{"model": "contrastive audio-text model", "dataset": "synthesized solo parts of chorales (CocoChorales)", "train_examples": 39062, "gain_aug_db": 6, "noise_aug": 0.002, "time_shift_ms": 50, "n_mels": 40, "hop_length": 160, "input": "log_mel", "spec_augment": false, "win_length": 512, "tokenizer": "char", "vocab_size": 32, "loss": "sigmoid", "embed_dim": 384, "encoder_arch": "tdnn", "encoder_norm": "batchnorm", "encoder_activation": "relu", "encoder_depths": [18], "encoder_kernel_size": 5, "encoder_stem": "single", "encoder_widths": [320], "text_encoder_causal": false, "text_encoder_width": 128, "text_encoder_layers": 7, "text_encoder_norm": "rmsnorm", "text_encoder_norm_position": "pre", "text_encoder_activation": "gelu", "text_encoder_mlp_ratio": 4, "text_encoder_head_dim": 64, "text_encoder_fused_qkv": true, "text_encoder_bias": "all", "text_encoder_qk_norm": false, "text_encoder_parallel_block": true, "text_encoder_dropout": 0.1, "text_encoder_inner_norm": false, "text_encoder_drop_path": 0.15, "text_encoder_positions": "sincos", "init": "torch_default", "residual_init": "zero_last", "optimizer": "soap", "beta2": 0.99, "lr": 0.0019, "beta1": 0.95, "shampoo_beta": 0.99, "eps": 1e-08, "precondition_frequency": 16, "max_precond_dim": 1024, "one_sided": true, "adamw_lr_other_params": 0.0021, "grad_clip": 1.0, "steps": 10200, "batch_size": 256, "epochs": 66.8, "lr_schedule": "step", "warmup_steps": 200, "weight_decay": 0.1, "adamw_weight_decay_other_params": 0.05}
Rows from block 3 of the text encoder of a small contrastive audio-text model, named by matrix and row number. Rows with one number belong to one neuron. Each number is 128 + 32 x the weight over its row's rms, rounded and kept within 0 to 255. All counts start at 0.
Before each neuron's rows are labels from the 100 texts, of 14848, where the neuron reaches its highest value: "tokens" is the input token at the peak. Only what is clearly more common there than usual is listed. The data: synthesized solo parts of chorales (CocoChorales). In brackets: how many of the 100.
# fc1: MLP up (text_encoder.blocks.3.mlp.fc1.weight, 512x128), inputs 0-127
# fc2: MLP down (text_encoder.blocks.3.mlp.fc2.weight, 128x512, transposed), outputs 0-127

tokens: " " (100)
fc1.242 [160 131  94 108 160 178 148 173 116 110 129 138  92 160 137 130 117 174 127  91 167  76 137 136 121 141  86  97 189 168  46 103 121 119 139 176 131 181 157 163 107 118 134 108 122 143 174  63  73 138 136 137  88 151 140 155  94 143 133 110 112 147 135 162  63  79 120 173 124 159 138 152 145 153 185 143 155 119 132 138 102 133  99 132 164 120  72  96 155 138 167 167 119 151 159 112 104 159  94 131 102  96  92 145 167 130  41 157 176 154 125 164 105  90  93  93 114 156 142 164  93 146  64 149 127 119 103  35]
fc2.242 [154 129 165 131  64  94 149 133 112 106 122  82 110 156 146 131 111 134 183 114 154 109 170 142 132 148 177 126  95 124  55 107  77 143 153 125 115 107 174 131 105  84 159 150 119 134 166 117 118  95 159  97 113 124 117 162  95 169  87 151 137  81 106 103 103 189 100 133 123 144  86 115 105  91 124 109 145 152 142 135 149 159  75 113 177 135 158 156 175 108 175  95 169 127 152 124 199 161  77 230 127 194 160 148 155  88 144 147 153 156 109  77 181 149 164 179  61  81 108 113 166 134 143 157 143 102 135 136]

tokens: "a" (62); "e" (24); "d" (14)
fc1.494 [ 71  68 113 192  92  98 127 168 158  91  76 161 167 123 114 126  95 174 159 105 139 198 175 155 162 131  81 149 158  94 131 101 123 124 128 112 136 137 125 146 137 125 132 141 129 182 191 116 115 148  53 118  92 146 167 118 123 138 146  93 150 121 174 103 111 106  92 126 111 118  99 150 126 111 172 106 108 167 174  98 144 113 121 105 147 127 186  53 219 163  91 111 132 150 157  96 155 130 141 111 107 131 113 143 144  75  78  90 179 144 118 118  66 105 179 141 111 158 118 153  99  82 103  93  96 149 155 181]
fc2.494 [165 184 125  59 139 145 136  94 108 140 154 104  71 122 182 134 147  69  99 142 115  33  73 101 106 151 175 100 142 162 124 127 107 135 117 126 110 118 130 111 115 144 123 138 120  94  69 122 148  94 183 134 174 108  95 153 136 120 116 155 137 140  94 151 131 148 158 103 143 136 146 116 123 132  83 132 134 106 107 204 132 168 115 158 125 142  71 205  30 109 151 144 131 115  98 162  82 125 121 193 118 133 161 120 118 192 161 147  96 138 160 125 156 136  94 108 148  98 144 102 196 175 159 187 145 104 117  89]

tokens: "f" (33); "<end>" (30); "d" (29)
fc1.156 [142  66 123 162 115 154  45 137 123 119 139 122  99 134 102 127 118  95 122 120 125 185 163 113 123  89 118 125 103  80  97 101 101 105 164  85  90 135 165 120  94  85  69  73 142 198 151  82 141 137 103 150 123 136 147  95 105 106 143 135 105 127 132 108 110 142 122  62 143 123 125  52  77 155  81 142 129 148 165 145 121 126  62 154 144  74 169 127 152  83 131 135 130  99 115 127 134 116 168  67 127 163 156 210 195  89 106 138 144 122  99 146  69 124 147 113  98 201 132 153 103 113 108  77 162  89 160  94]
fc2.156 [118 175 126  81 139 113 178 171 117 100 141 169 166 143 151 147 111 125 164 115 146 100  91 202 143 138 103 144 105 153 136 119 123 101  87 159 180 105  81 141 139 160 199 158 129  69  48 150 105 102 128  79 145 136 135 145 135 109  46 146 161 117 112 146 151 109 127 138 128 145 144 215 171  81 138 103 176 135  89  74 173 161 175  87 138 173 122 161 125 150 140 125  98 148 143 111 152 123 111 176 136 138 132  91  66 144 147  87 152  74 158 135 192 140 147 137 141  67 121 109 168 173 144 159 148 131  90 114]

tokens: "g" (81); "c" (16)
fc1.161 [130 208 112 146 116 165 157 153 124 118 108 116 172 145 186  83 133  89 110 168 128 130 145 106 108 114 135 180 221 133  99 122 167 215 102 115 138  77 146 151 110 193 131 122 119 112 121 137 156 130 143 188 227 186 145 135 166 155 140 108  84 143 134  63  98 104 112 126 193 172 124 165 133 106 132  99 112 159 124  63 125  95 131 144 127 149 130 151 113 153 139  94 119 163 190 175 130  99 148 154 150  95  82 104 140 139 125 143 159  81 119  70 150 115 126  98 120  75 124 107 133 136 128  98 106 105 135 169]
fc2.161 [136  59 114 102 155 115  91 125 122 158 155 133  82  86 107 166 143 156 120  85 130 117 100 158 165 109 122  83  69 111 156 155 112  21 179 131 112 187 141 116 152  57 135 143 120 174 138 157  80 115 102  94  65  91 110 121  71 113  87 112 183 125 113 170 124 128 150 126  60 111 134 116 118 165 159 156 138 129 157 153 152 165 115  98 122 116 100 104 110 100  90 117 148 109  81  98 121 169 104 126 147 177 154 155 121 127 150 107  98 199 106 195 113 126 103 154 160 184 113 170 106 116 175 167 112 160 122 100]

tokens: "e" (99)
fc1.224 [ 84  96 108 195 150 179 131 137 181 136 192 143 108 123  45 131 108 126 202 107 120  81 144 150 131 174 157 151 114  57 107  64 148 136 133 112 158 147  67 115 110 118 159 137 131 102 122 129 125 117  73 120 148 160 122 137 183 141 189 118 154 127  86 130  76 109  47 157  59 145 118  88 128 101 151 141 126 108  89 132 128 133 118 149  77 114  70  85  81 114  92  68  74 120 139 102 128 104 100  91 158 154 127 119 127  96 112 116 125 113 107 121 103 119  30 124 130 124 132 123 155 130 111 133 145 127 155  92]
fc2.224 [132 136 122  88 161 165 134 117 114 141  97 172 160 146 148 151 109 157  95 176 113 138 139 126 135 110 110 124 137 167 116 151 113  74 125 100 156 123 128  94 139 150 138 117 144 116 148 130 137  95 132 147 110  92 114 149 134 131 109 147 119 174 159 123  88 131 121 194 130 149 110 105 180 149 140 115 160 127 119 132 107  90 131 159 157 157 138 115 155 140 131 176 136  79 134 159 128  97 161   0 138 118 131 113  90 136 135  89 132 122 158 151 118 160 182 130 113 147 149 107 117 125 129 133 134 149 143 158]

tokens: "e" (100)
fc1.131 [179 140 152 177 114 133 132 171 139 147 161 162 191 101  67 128  89 112 156  88 127  55 104 143 120 139 101 170 131 114 130 171 140 144 174 165 175 122 163 157 105 177 104 117 143 170 116  80 131 107  54 128 129 114  42 156 155 114 152 113 111 171 119 166 118 133  48 114 131  95 102 166 199 104 159 166 170 132 177 131 178 127 145 156  71  84  97  98 177 108 115 123 163 110 106  86 128  82 175 165 128 108 166 112 128 160 123 150 106 145 128 123 107 140 148 103  76 125 128 129 111 150  75 133 182 127 100 123]
fc2.131 [101  88 115 166 104  68 118 131 149 164 160 145 107 150  72 171  90 174 135 187 124 129  90 120 133 117 136 175  74  96 121 122 160  94  49 145  83  98 131  93 123 116 150 153  90  73 159 173 122 100 194 107 120 143 135 112 159 181 139 176 102 145 139 105 151 139 137 141  70 171  81  83 114 130 102 135 132 137  87 135 137 111  79 127 148 150 153 124 132 165  83  65  57 120 123 141  91 126 121 168 131 184  76 130  91 113 181 137 174 162 114 123 116 100 143  89 177  95 154 117  99 129 194 118 109 159 176 101]

tokens: "d" (57); "b" (21); "e" (14); "c" (8)
fc1.296 [112 191 135 130 119  87 139 130 160 159 102 129 137  85 109  94  74  93 138 127 103 138 109  94 116 154 123 121 112  58 164 121 147 166 163 171 106 132 142 133 111 203 118 124 121 100 137 162 151 152  75 156 186  92 161 171 121 111 166 145 142 131 113 126 105 139  85 186 121  91  98  90  92  87 165 115  70  92 194 148 123 120 138 210 135  93 114 115 144 124  84 142 104 112 158  97 138  93 145 169  74 141 128 106 130 146  62 121 195 110 172 119 131 109 168  83 144 104 158 136 165 202 139 115 169 106  53 117]
fc2.296 [115 175  97 139 135 134  87 130 156 112  57 220 149 164 130 162 139 141 127 168 127 150 121 110  96 152 152  91 120  92 137  70 103 159 150 218  86 138 150 159 155 104 156  61  76  81 136 132 145 160 129  90  93 145 181 130 103 119 146 124 175 167 113  98 116 153 187 117 132 171  91 108 124 145 187 114  71 182 147 192 130 115 129 152 137  94 114  99 142 156 115 151 151  93 107 188 105 155 136 140  83 118 106 137  57 125 135 160  85 147 192 133 172 122  93 107 114 141 171 148 118 116 157 146 131 111 129  89]

tokens: " " (100)
fc1.263 [176 128  92 139 121 173 183 167 117 144 105 124 136 117 124  91  91 116 122 114 109  96 139  79 187 113 105  88 124 146  95  78  87 163  98 159 104 130 135 152  88 118  54 119  97 173 165 134  64  97 136 164  74 194 219 146  76 168 155 123 164 146  68  97 114 146  80 181 125 138 155  89 134 149 111 111 154 130 130 182 147 114 146 110  96 138 135 141 144 165 121 159 116 161 140  72 122 101 148 177 146  85 115  87  99 137  84 143 173 124  75  95  95  90 124 117 130 122  86 103 120 102 188 124 183 125 131 113]
fc2.263 [161 165 211 191  68 142 139  90 111 138 141 118 124 140 144 156 100 163 185  88 157  94 150 157 141 168 181 115 116 128  63 153 129 110 104 102 174 165 158 155  39 102 179 145 105 119 162 135 121 105 127  94 122 136 108 151 155 148  79 152 119 123 105 125 129 165 111  88 162 165 139 152 115 127 190 125 116 142 173 134 107 172 140 111 151 172 139 117 151 167 202 149 146 143 122 155 138 171  71 190 119 188 129 151 172 108 144 165 163 141 137 118 130 162 132 179  52  76 145 109 173 128 121 135  98 104 109 126]

tokens: "#" (100)
fc1.83 [ 74 109 101 140 145 112 111 116 158  72 149 138  67 146  91  86 128 147 161 179  93 121 147 131 183 110 118 130 142  79 149  98 120 146 158  76  91 126 133 178 121  75  83  94 107 119  95  87 130 182 148 123 126 130  92  96  76 139 159 126 152 137 149 123 109 145  85 141  89 173 126 104  83 148 100 118 172 169 169  72 111 143 117  88 197  92 168 142  83 162 128  77 127 132 137 131  91 158 119 130 152 107 117  76 181 130 141  90 109 137 163 130 154 210 147  89 160  55 146 111 108 164 154 189 106  76 160 133]
fc2.83 [167 142 167 106 126 148 136 114 104 166 108 149 221 102 171 179 142 116 106  74 172 135 105 132  74 132 128 117 134 169  83 143 138  97  85 159 157 114 140  87 105 167 144 168 135 136 180 141 129  69 113 151 123 134 179 165 177 133  87 134 119 107  95 122 132 125 154 109 162  98 122 147 183 108 156 148  96  59  84 179 137 114 143 166  61 169  87 104 168 120 146 201 133 111 119 121 164 114 132 135  87 138 139 143  79 116 122 170 140 102 128 126  97  64 114 179 104 216 122 148 149  94  98  84 143 163 107 102]

tokens: "<end>" (78); "f" (21)
fc1.276 [161 155 128 126 117 175 135 161 112 168  95 140 143 122  69 105 129 142 204 100 158 158  89 132 160 161 132 131  97 183 148 140  79 101  67 107 129 152 125 133  95 145 147 139 163 138 158 139  90 105 161  96  81 152 138 158 100  22  59 138 166 146 143 173 109 133  86  89 163 129 119 151 144 191 116  82  92 119 124 110 132 145 106  64  99  96  93  85  82 145 128  87 105 104  99 116 100 167 124 145 160  83 130 126 113 134 124 153  87  53 116 158 152 181 132  81 132  63 120 132 151 171 170 113 164 137 121 115]
fc2.276 [177 148 106 127 141 148  97 183 105  58 126 172 135 172 148 159 109 151 148 132 131 147  74 127  77 175  92 130 127  78  92  79  89 118 149 153  83 172 154  93 105 178 112  98 129 117 155 116 106 133 129 113  99 164 146 173  48 125  57  53 152  98 122  90  85 147 140 155 150  97 126 107 106  99 133  50 100 144 128 139 157 141 108 156  92 126  77 113 145 150 130 124 130 138  97 111 121 126 144 130 143  94 182 154 142 170 124 177 144 145 104 159 109 103 104  69 196  94 105 176 149 175 127 137  85 164 155 179]

tokens: " " (100)
fc1.318 [151 135  80  90 171 139  92 142 164 114 109 192  76 134 200 100 108 152 118 120 131 115 105  58 154 158  88  91 103 111  79 167 109 143 181 158 160 140 130 160 145 145 107  98  55 163 151 146 121 110  96 144 133 127 167 174  97  95 103 184 106 132 112 147 147 110 155 139 161 150 175 127 119 118 163  98 116 163 123 153 155 152 116  80  79 188  96 149 193 120 107  83 140 165  81  82 143 149 114 124  88 122 121  77 107 114  68  93 117 128 100  60  76 132 142  89 109  92  72 107 140 119 101 132 169  83 141 116]
fc2.318 [143 134 184 192 111 146 116  76  31 121 115  62 141  87 105 188  89 125 167  62  96 105 118 150 132 124 167 139  99 101 115 124 132 132  62 124 132 145 166 121 138 109 153 117 123 161 184 120 116 133 123  77 145 169 123 127 101 151 147 147 148 112 127 113 181 141  88  54 187 153 111 135 121 134 143 129 171 123 121 138  99 140 112  72 171 180 157 107 142 119 203 152 100 123 120 169 149 158  33 160 129 131 121 183 157 128 174 111 178 132 148 142 182 107 124 129 121  91 139  74 144 128 129 151 110 106  97 108]

tokens: "#" (100)
fc1.73 [131 130 149 160 184 141 134 114 141 138 154 128 103  91 110 127 111 114 181  92 180 131 137 158 173 154 144  90 174 131 156 123 111 176 135 128 158 167  71 149 117 106 141 162 105 133 147 178 104 114 105 115 192 116 120 148 151 146 133 148 164 155 161 153 131 174 119 161 108 198  57  85 141  69 162  98 138 137 109 109  97 107 163 148 113 158  67 138  88  99 127 156  66 107 192 102 142 119 106 209 168 128 114 109  91 135 122  96  82 125 176 153 101 182 102 128 183 110  87 123 154  73 124 155 163 170  58 157]
fc2.73 [161 175 136  77 135 116 100 111 157 145 114 195 131 143 118 159  95 209 148 127 149 125 134 144 142 145 121 179 137 142  90 149 142 181 109 170  88 124  62  90 135  76 112 128  76 153 124 162 121 162 118 106 123 137 158 106 121 131 130 120 188 134 115 146 103 158 136 151  77 169  74 108 128  63 164 104 140 139  90  69 111  74 157 135 161 162 117 184  97  75 134 152 152 171 110 124 157 141 160 143 157  46 142 139  60 103 149  60 114 102 170 164 127 196 141 141 104 125  92 105 117  73 104 134 150 118  93 124]

tokens: "g" (42); "d" (22); "2" (20); "c" (9)
fc1.463 [ 94 146 116 117 167 106 128 149 124 124 104 145  95 134  65 108 104 116 136 159 110 174 169  71 135  80 122 156 130 134  96 150 127 148 126 153 109  88 102 120 145  83 127 119 123 101 174 140  89 102 184 131 151 197  99 117  99  75 105 113 144 143  68 126 151 149 117 122 138  56  87 140 118 123 110 166 171 125 118 129 151 129 134 182 146 107 138 167 139  81  97 180 134  86  99 168 185 157 127 138 134 162 103 152 153 152 153  95  83 190  60 152 129 160 157 121 113 153 186  55 164 197  83  63  97  77 115  95]
fc2.463 [148 103 155 119 103 147 116  99 157 135 159  74 153 129 171 144 147 130 138 129 144  87  99 192 127 170 110 116 132 130 161  99 127 104 121  98 156 147 129 134  89 155 132 121 140 137 107 117 183 152  79 121  89  65 139 118 152 195 167 144 106 115 166 104 112 111 156 137 132 183 159 112 138 137 159  85  70 134 131 139 118 135 123  48  98 153 120 101 122 178 171  81 121 190 166 103  78  82 122 133 132  93 173  92 116  84  99 167 170  64 191 105 124 115  94 124 134 106  83 181  94  76 178 191 162 195 117 155]

tokens: "d" (36); "2" (25); "b" (18); "f" (16)
fc1.336 [ 69 162 125  92 159  96 146 126 178 154 112 145  99 130  76 133 154 119 135 155 138  82 126 121 176 101 154 148 155 140  93  97  62 148 129 194 152  98 113 122  98 211 157 105 131  94 118 118 141 158 176  76 166 172 115 177 107 177  82  91  85 124 126 171 105 131 140  99 136 124 187 146 108 127  77 146 156  76 145  86 185 114 187 142  86 149 123 163  84 104 129 118 147 104 132  98 187 123 124 126 134  92 159  83 145 145 120 151  56 145  83 200 135 123 110 128  89 112 153 141 138 120  93  74 139 152 101  89]
fc2.336 [165  94 131 171  94 159 100 145  70 119 149 112 154 125 161 127 109 150 132  89 125 179 141 154  68 146 105 100  95 105 170 153 197 110 135  64 100 132 128 119 158  52  83 141 122 162 141 135 102 115 110 189 102  92 157  75 125  67 179 153 173 131 153  90 130 129  91 152 133 127 104 111 137 136 166 114 107 181 110 183  91 146  76 127 163 107 139  98 180 148 136 136 130 147 131 150  79 133 122 117 127 159 105 157  70 119 127  96 199 117 179  44 121 108 149 115 176 142 115  98  99 158 150 169 105  96 152 183]

tokens: "a" (98)
fc1.62 [174 102 119 149 118 148 126 141  64  91 114 140 123 110 137  94 118 148 168 102 116 136 130 100 115 154 141 132 102 142 128  89  78 100 142 131 144 156 102 147 198 157 177 130 118 204 119 144  95 105 153 161 148 126 124 150 157  94 123 122  85 108 134 144  93 140 104 115 102  96 156 124  82 126 102 107 101  93 138  79 106 100 130 176 172  94 170 145  99 155 213 149  83 122 124  49 100 132 156 132 195  78 176 158  93 163 156  94 156 159  90 123 135 132 132 109 163 121 197 157 162 214 164  68 188  96 133 108]
fc2.62 [117 200 115 139 154 171 200 128 123 151 140 130 141 176 170 115 196 117 120 109 160  71 117 112  89 135 128 121 113 111  96 129  86 133 116 124 135 147 155  94  46 113  70 163 136 122 135 155 109 101 157  91  41 120 137 137 174 168 125 105 120 110 144 112 143 116 157 103  98 151 129 123  90 153 138 166  91 205 190 141 143 198 110  90 107 104 147 145 177 148 110 128 126  94 122 124 161 142 117 123 114 141 138  94 132 141 101  81 172 152 164 162  77 189 143 140 116 215 112 145 155 146 138 126 116 109 205  84]

tokens: "<end>" (100)
fc1.232 [155 143 151 145 102 188 123  65  95  94  85 124  79  88  87 108 143 207 123 118 199 135 176 231 149 152 143 146 135 197 127 119  93 115  89 155 149 164 112 167 121 175 184  82 106  93 153  93  98 138 161 133 164 123 106 145 150 104  97 136 125 144 142 117 146 114 136  78 113 184 104 159 133 137 140  90 101 106 131 134  31 105  84 110  93 156  61  75 136 146 157 109 162 136 157 123  97 136 120 128 133 115 124 146 121 106 100 146 111 119 175 138 111 120 146 109  94  90 119 138 136 115 149  84 168 143 165  73]
fc2.232 [151 137 156  76  57 110 140 190 148  82 128 107 121 174 181 119 130 134 121 173 180 120 181 150 153 125 132 127  84 122 117 114 153 150 149 167  92 139  80 119  88 146 116 120 154 181 110  91 109  92 170 124 133 181 165 194 100 113  91 129 150 133  88 145 104 127 100 174  78 148  36 163 114 101  66 135 128 131 114 120 128  88  52 163 147 118 139 148 131 119 145 128 111 113 126 170 143 138 144 146 156  54 161 120 150 114 145 139 159 200  94 113 153 106 121 116 159  49  92 164 184 164 152 114 142 143 104 126]

tokens: " " (100)
fc1.183 [129 102 155 201  80 137  97  52 175 148 113 136 152  85 108 124 110 109 134  70 119 128 107 105 151  70 136  89 115 147 114 104 112 145 141 135 133 155 126 189 130 115 109 121 141 127 190 131  44  98 113 168 176 138 144  75 111 154 139 115 131 197 144 124 136 153 114 150 158  96 179 116 128  94 127 120 151 170 152 137 163  90  75 103 127 164 155 125 168 142 161 137  92 134 149 182 109 197  56 151 194 135 109 144 164 114 146  96 132  91  96 124 174 108 167 146 122 117  98  65 131  98 169  75 191 115 136 112]
fc2.183 [174 138 152 134  90 135 150 132 132 139 150  89 113 149 134 106  85 120 164 101 128 103 148 166 131 151 156 157  82 108  77 145 129  94  92 133  91 151 176 168 101  61 163 121 116 141 216  93 139 135 150  87 133 104 159 148 107 153 102 106 150 135 140 114 126 187  56 101 124 174  75 156 128 133 169 125 139 164 152 181 116 153 119 129 186 180 100 150 139 167 208 132 132 158 138 163 147 166  65 217  71 163 113 162 156 138 155 156 143 138 122  79 138 139 102 120  67  78 115 131 169  99 155 152 114 107 106 113]

tokens: "#" (100)
fc1.32 [106 148  97 161 124 103 153 134 159 119 114 134 121 136 115  84 139 156 153  76 166 156 117 162 150 143 128 118 154 109  92 151 110 146 137 127 178 145  58 135 119 108 156 163  83 142 110 136 105 109  94 142 147  70 105 141 163  94 159 129 175 134 153 165 136 167 109 121  92 227  86 110 130  85 118  82 165  98  55  90 111 106 165 126 131 136  60  94 100  85 145 119  90 153 192 155 140 117  95 174 115  89 137 152  55 154 168 125 100 128 122 154 131 220  92 115 163  98 118  64 182  92 147 111 136 145 101 156]
fc2.32 [173 225 126 131 123 154 115 122 146 129 128 160 109 147 133 171  97 244 128 132 114 151 152 152 138 150  93 148 131 162 104 120 140 152 103 196 153  98  82  81 129  64 136 115 109 138 103 135 150 154  99  97 110 146 198 122 132  98 152 133 188 156 127 136 141 153 112 157 116 155 112 127  81 106 148  93 135 161 137  59  99  98 156 142 158 196 113 179 125 119 154 140 185 155 133 140 141 161 152 160 156  79 118 133  62 127 166 107  99 124 122 194 156 148 153 137 141  90  88  89  70  69  92 127 142 131 111 120]

tokens: "<end>" (100)
fc1.148 [153 169 124  82 126 122 109 133 169 167 157  87  95  89 133  27 159 194 136 105 121  91 110 173 102  99 129 122 165 177 118  96 126 157 168 143  95 123 121 123 196  97 129 133 160 123 145  87 113 130 128 168 142 150 103 140 137  80 183 157 122 104 126 174  80 116 146  92 141 178  92 102 109 176 113 106 119 103 143 161  94 105  99 194 155 110 151  99  81 108 152  70  88 144 160  70 138 153  76 125  97  82 140  69 127 165 106 108 107 187 178 109 103 145 142 163  88 151 118 117 118 131 116  84  92  76 149 112]
fc2.148 [132 130 126 195 124  96 173 118 126  94  94 148 162 177 149 198 159  98 120 154 145 157 106 125  99 190 146 143 144 119 103 134 108 123 124 114 130 154 168 133  94 139 130 153 132 112 135 161 135  87 148 101 134 120 126 131  97 145  75  75 157 154 106  82 127 156 119 115 114  84 176 174 162  95 159 150 112 129 138  65 114 160 123  90 145 136  47 157 153 170  93 199 151 146 113 194 128 121 161 158 181 164 135 222 125  90 101 162 181 107  67 153 187 116 124  77 174 104 140 170 171 124 160 151 150 143 117 143]

tokens: "f" (100)
fc1.264 [126 129 136 121 129 149 115 140 182 181 154 121 107 175 112 103 152 122 178 169  74 118 191  72 155 167 109 107  80 150 141 147 120  74 120 166  99 139 123  93 123 152 107 130 130 166 142 165 158  81 149  86  94 110 154 111 157 130  98 132 162 174 203 111 136  80 156 134 151 126 140  94 152 118 146 108 158 160 142  92 163 100 154  67  97 218 168 142 116  94 135 175 118 153 180 109 150 131 135 186 136  46 151  88 160  69 125  93 158 111 153 120 127 101  91 101 137 137 187 120 132  92 135  98 196 147  98 130]
fc2.264 [148 112 147 117 141 102 140 162 107 121 175 185 104 103  55 104 121 128  74 160 114 130  82 159  97 120 147 121 157 130 139 145 127  70 120 129 191 192 119 140 189  71 129 165  80  94 114 131  87 153 101 213 161 158  97 161  95 135 134  86 147  65 143 120 132 154 112 194 106 122 120 212 111 207 122 144 147 112 140 139  85 123 130 128 146  93 132 147 151 124 118 101 103 124 198  92 149  86 153 126 111 123 179 150 136 138 116 128 125 125 147 177 149 124 158 119 116 106 164 112  36 107  62 134 108 127 126 117]

tokens: "g" (99)
fc1.432 [143 122 111 153 113 174  98 157 107 200  83 102 128 120  92 139 129  89 131 147 104  64 146 170 168 154  84 215 118 128  85 115 120 146 147 116 100 137  70 149  87 167 160 106 100 126 128 150 100  86  80 189 106 107 119 102  75  94  94 131 123 125 105 137 108 130 165 143 136 145  86 117  98 219 182 108 115 112  88 144  82 122 177 137 151  64  99 205 105 111 136 106 102 115 171 162 118 127 155  59 134 137 151 110  92  98  73 102  86 121 125  72 136  96 111 112 104 168 121 137 107 124 150 138 111  74 138 121]
fc2.432 [ 92 127  85 150 169 126 167 150 119 141 116 116 106 115 127 144 119 225 119 156 133 195 112 151  97 118 116  98 173 160 164 162 115  94  97 107 184  78 134 122 160 100 124 180 124 129 114  91 171  86  83 135 155 159 169 149 116 114 137  93 146 101 176 138  97 110  86  49 102 116 177 129 141  89 110 123 143  87 171  89  86 105 130 108 149 143 137 117 115 137 154 142 109 119 142 106 122  96 137   0 110 150 131 154 155  75 165 119 129 167 103 142 114 148 174  93 137 162  83 135 135 132  86  98 158 128 154 143]

tokens: " " (100)
fc1.4 [166 147 120  93 124 160 149 136 123 141 110 136 131 109 101 131  82 162 178  68 178  66 102  99 143 124  83  86 195 145  90 104 117 106  90 116 136 161 174 132 155 124 166 136 112 144 185  97 104 138 103 190 126 146 119 108 117  91 142 119 117 142 130 198  71  72 122 158 142 108 158 156 162  76 163 137 162 131 121 169 151 135 134 126 156 132 118  72 152  99 233 156  64 168 128 141  70 135  59 144 122 100 118 155 161 151 121 123 138 149 113 107 150  71  80 104 107 175 112 104 146 148  89 153 169  94  97 128]
fc2.4 [191 135 144 140 113 116 122 127 124 146 111  94 103 136 116 109  94 151 190  67 171 137 146 122 139 125 157 142  94 102  82 137  84 148 136 168 123 123 166 124  90  56 153 157  65 158 204  93 126 108 142  98  97 140 115 179  90 172 141 112 161 102 130  97 148 184 114 138 160 159 115 129 119 160 110 107 153 150 155 161 145 155 100 112 157 173 136 145 137 150 198  98 165 171 162 137 188 157  74 191  96 149 135 142 190 111 174 175 150 141 130 107 144 162 117 106  19 100 137 131 151 106 160 158 135  95 117 153]

tokens: "<end>" (95)
fc1.497 [135 135 164 123 117 154 127 121 158 103  99 127 105  65  89 170 130 146 165 117 135 134 133 119 153 162  96 152  73 173 124  84  96 106 167 150 175 163  89  94 182 211 143  90 116 201 144 138 115 167 135 112 147 177 166 124  86  95 118 120 140 157  82 151  81 146  97 105 120  86 177 134 111 126 113 114 129 155 109 125  91 151  32 118 151 113 146 177 104 160 146 161  67 114 155 148 109 152 166 155 110 159 172  92 134 153  95 121 138 167  97 152 156 139 175  69 188 172 130 113  96 143 166 100 105  91  92  84]
fc2.497 [136 182 150 165 137 174 131 141 125 149 168  78 191 175 206 148 180 148 175  95 104 114  63 162 102 129 128 101 124 141 102 134 144 125 135 158 143  93 167 143 113 131 140 129 107 151 171 145 116  46 155  64 120 126 102  91 113 193 159 159  86 125 145 155 203 122 136 113 166 137  65 113 169 218 127 123 164 157 152 153 161 171 125 119  98 144  88 128 162 140  96 134 220 150 111 121 139 133 148 168 116 175 153 158 110 128  80 117 128 123 141  95 121 134 127 134 151  64 122 108 151 164 104 124 129 135 123  94]

tokens: " " (100)
fc1.408 [146 136 125 175 123 108 125 101 109 196 120 178 133 116  76 106 116  97 156 100 144 114  92  78 163 120 127 149 109 118 120 109 146 151 125 134 177 147 172 136 146 109 135 108  13 114 167 112  68  60  98 181 112 129 116 140 134 143 147 126 107 105  94 125 151 119  92 123 118  94 221 127 147  77 115 170 136 132 132 174 127 157 125 130 145 160 109 145 106 147 152 149 149 145 118 155  80 114  87 159 113 146 132 215 186 109 126  54  91 146 144 122 113  41  84 108 118  98 132  95 100 128 176 159 155 103  98 163]
fc2.408 [188 135 139 114  85  95 114 140 115 166 127 145 117 109 117 110 138 135 178  76 140 126 118 173 143 147 142 153 114 113 118 144  99 155 164 137 168 172 162 127  83  80 184 153  63 175 210 105 121  64 129 123 129 129 125 143 121 167 145 132 153 127 113 120 167 179 127 111 129 178 119 140 169 165 152 132 169 139 113 135 182 140 135 122 172 184 156 142 122 158 175 112 131 175 203 141 159 133  88 189  93 160 168 162 218 143 165 151 160 148 135 133 172 134 100  72  57 114 150 144 152 135 140 180 139  84 112 137]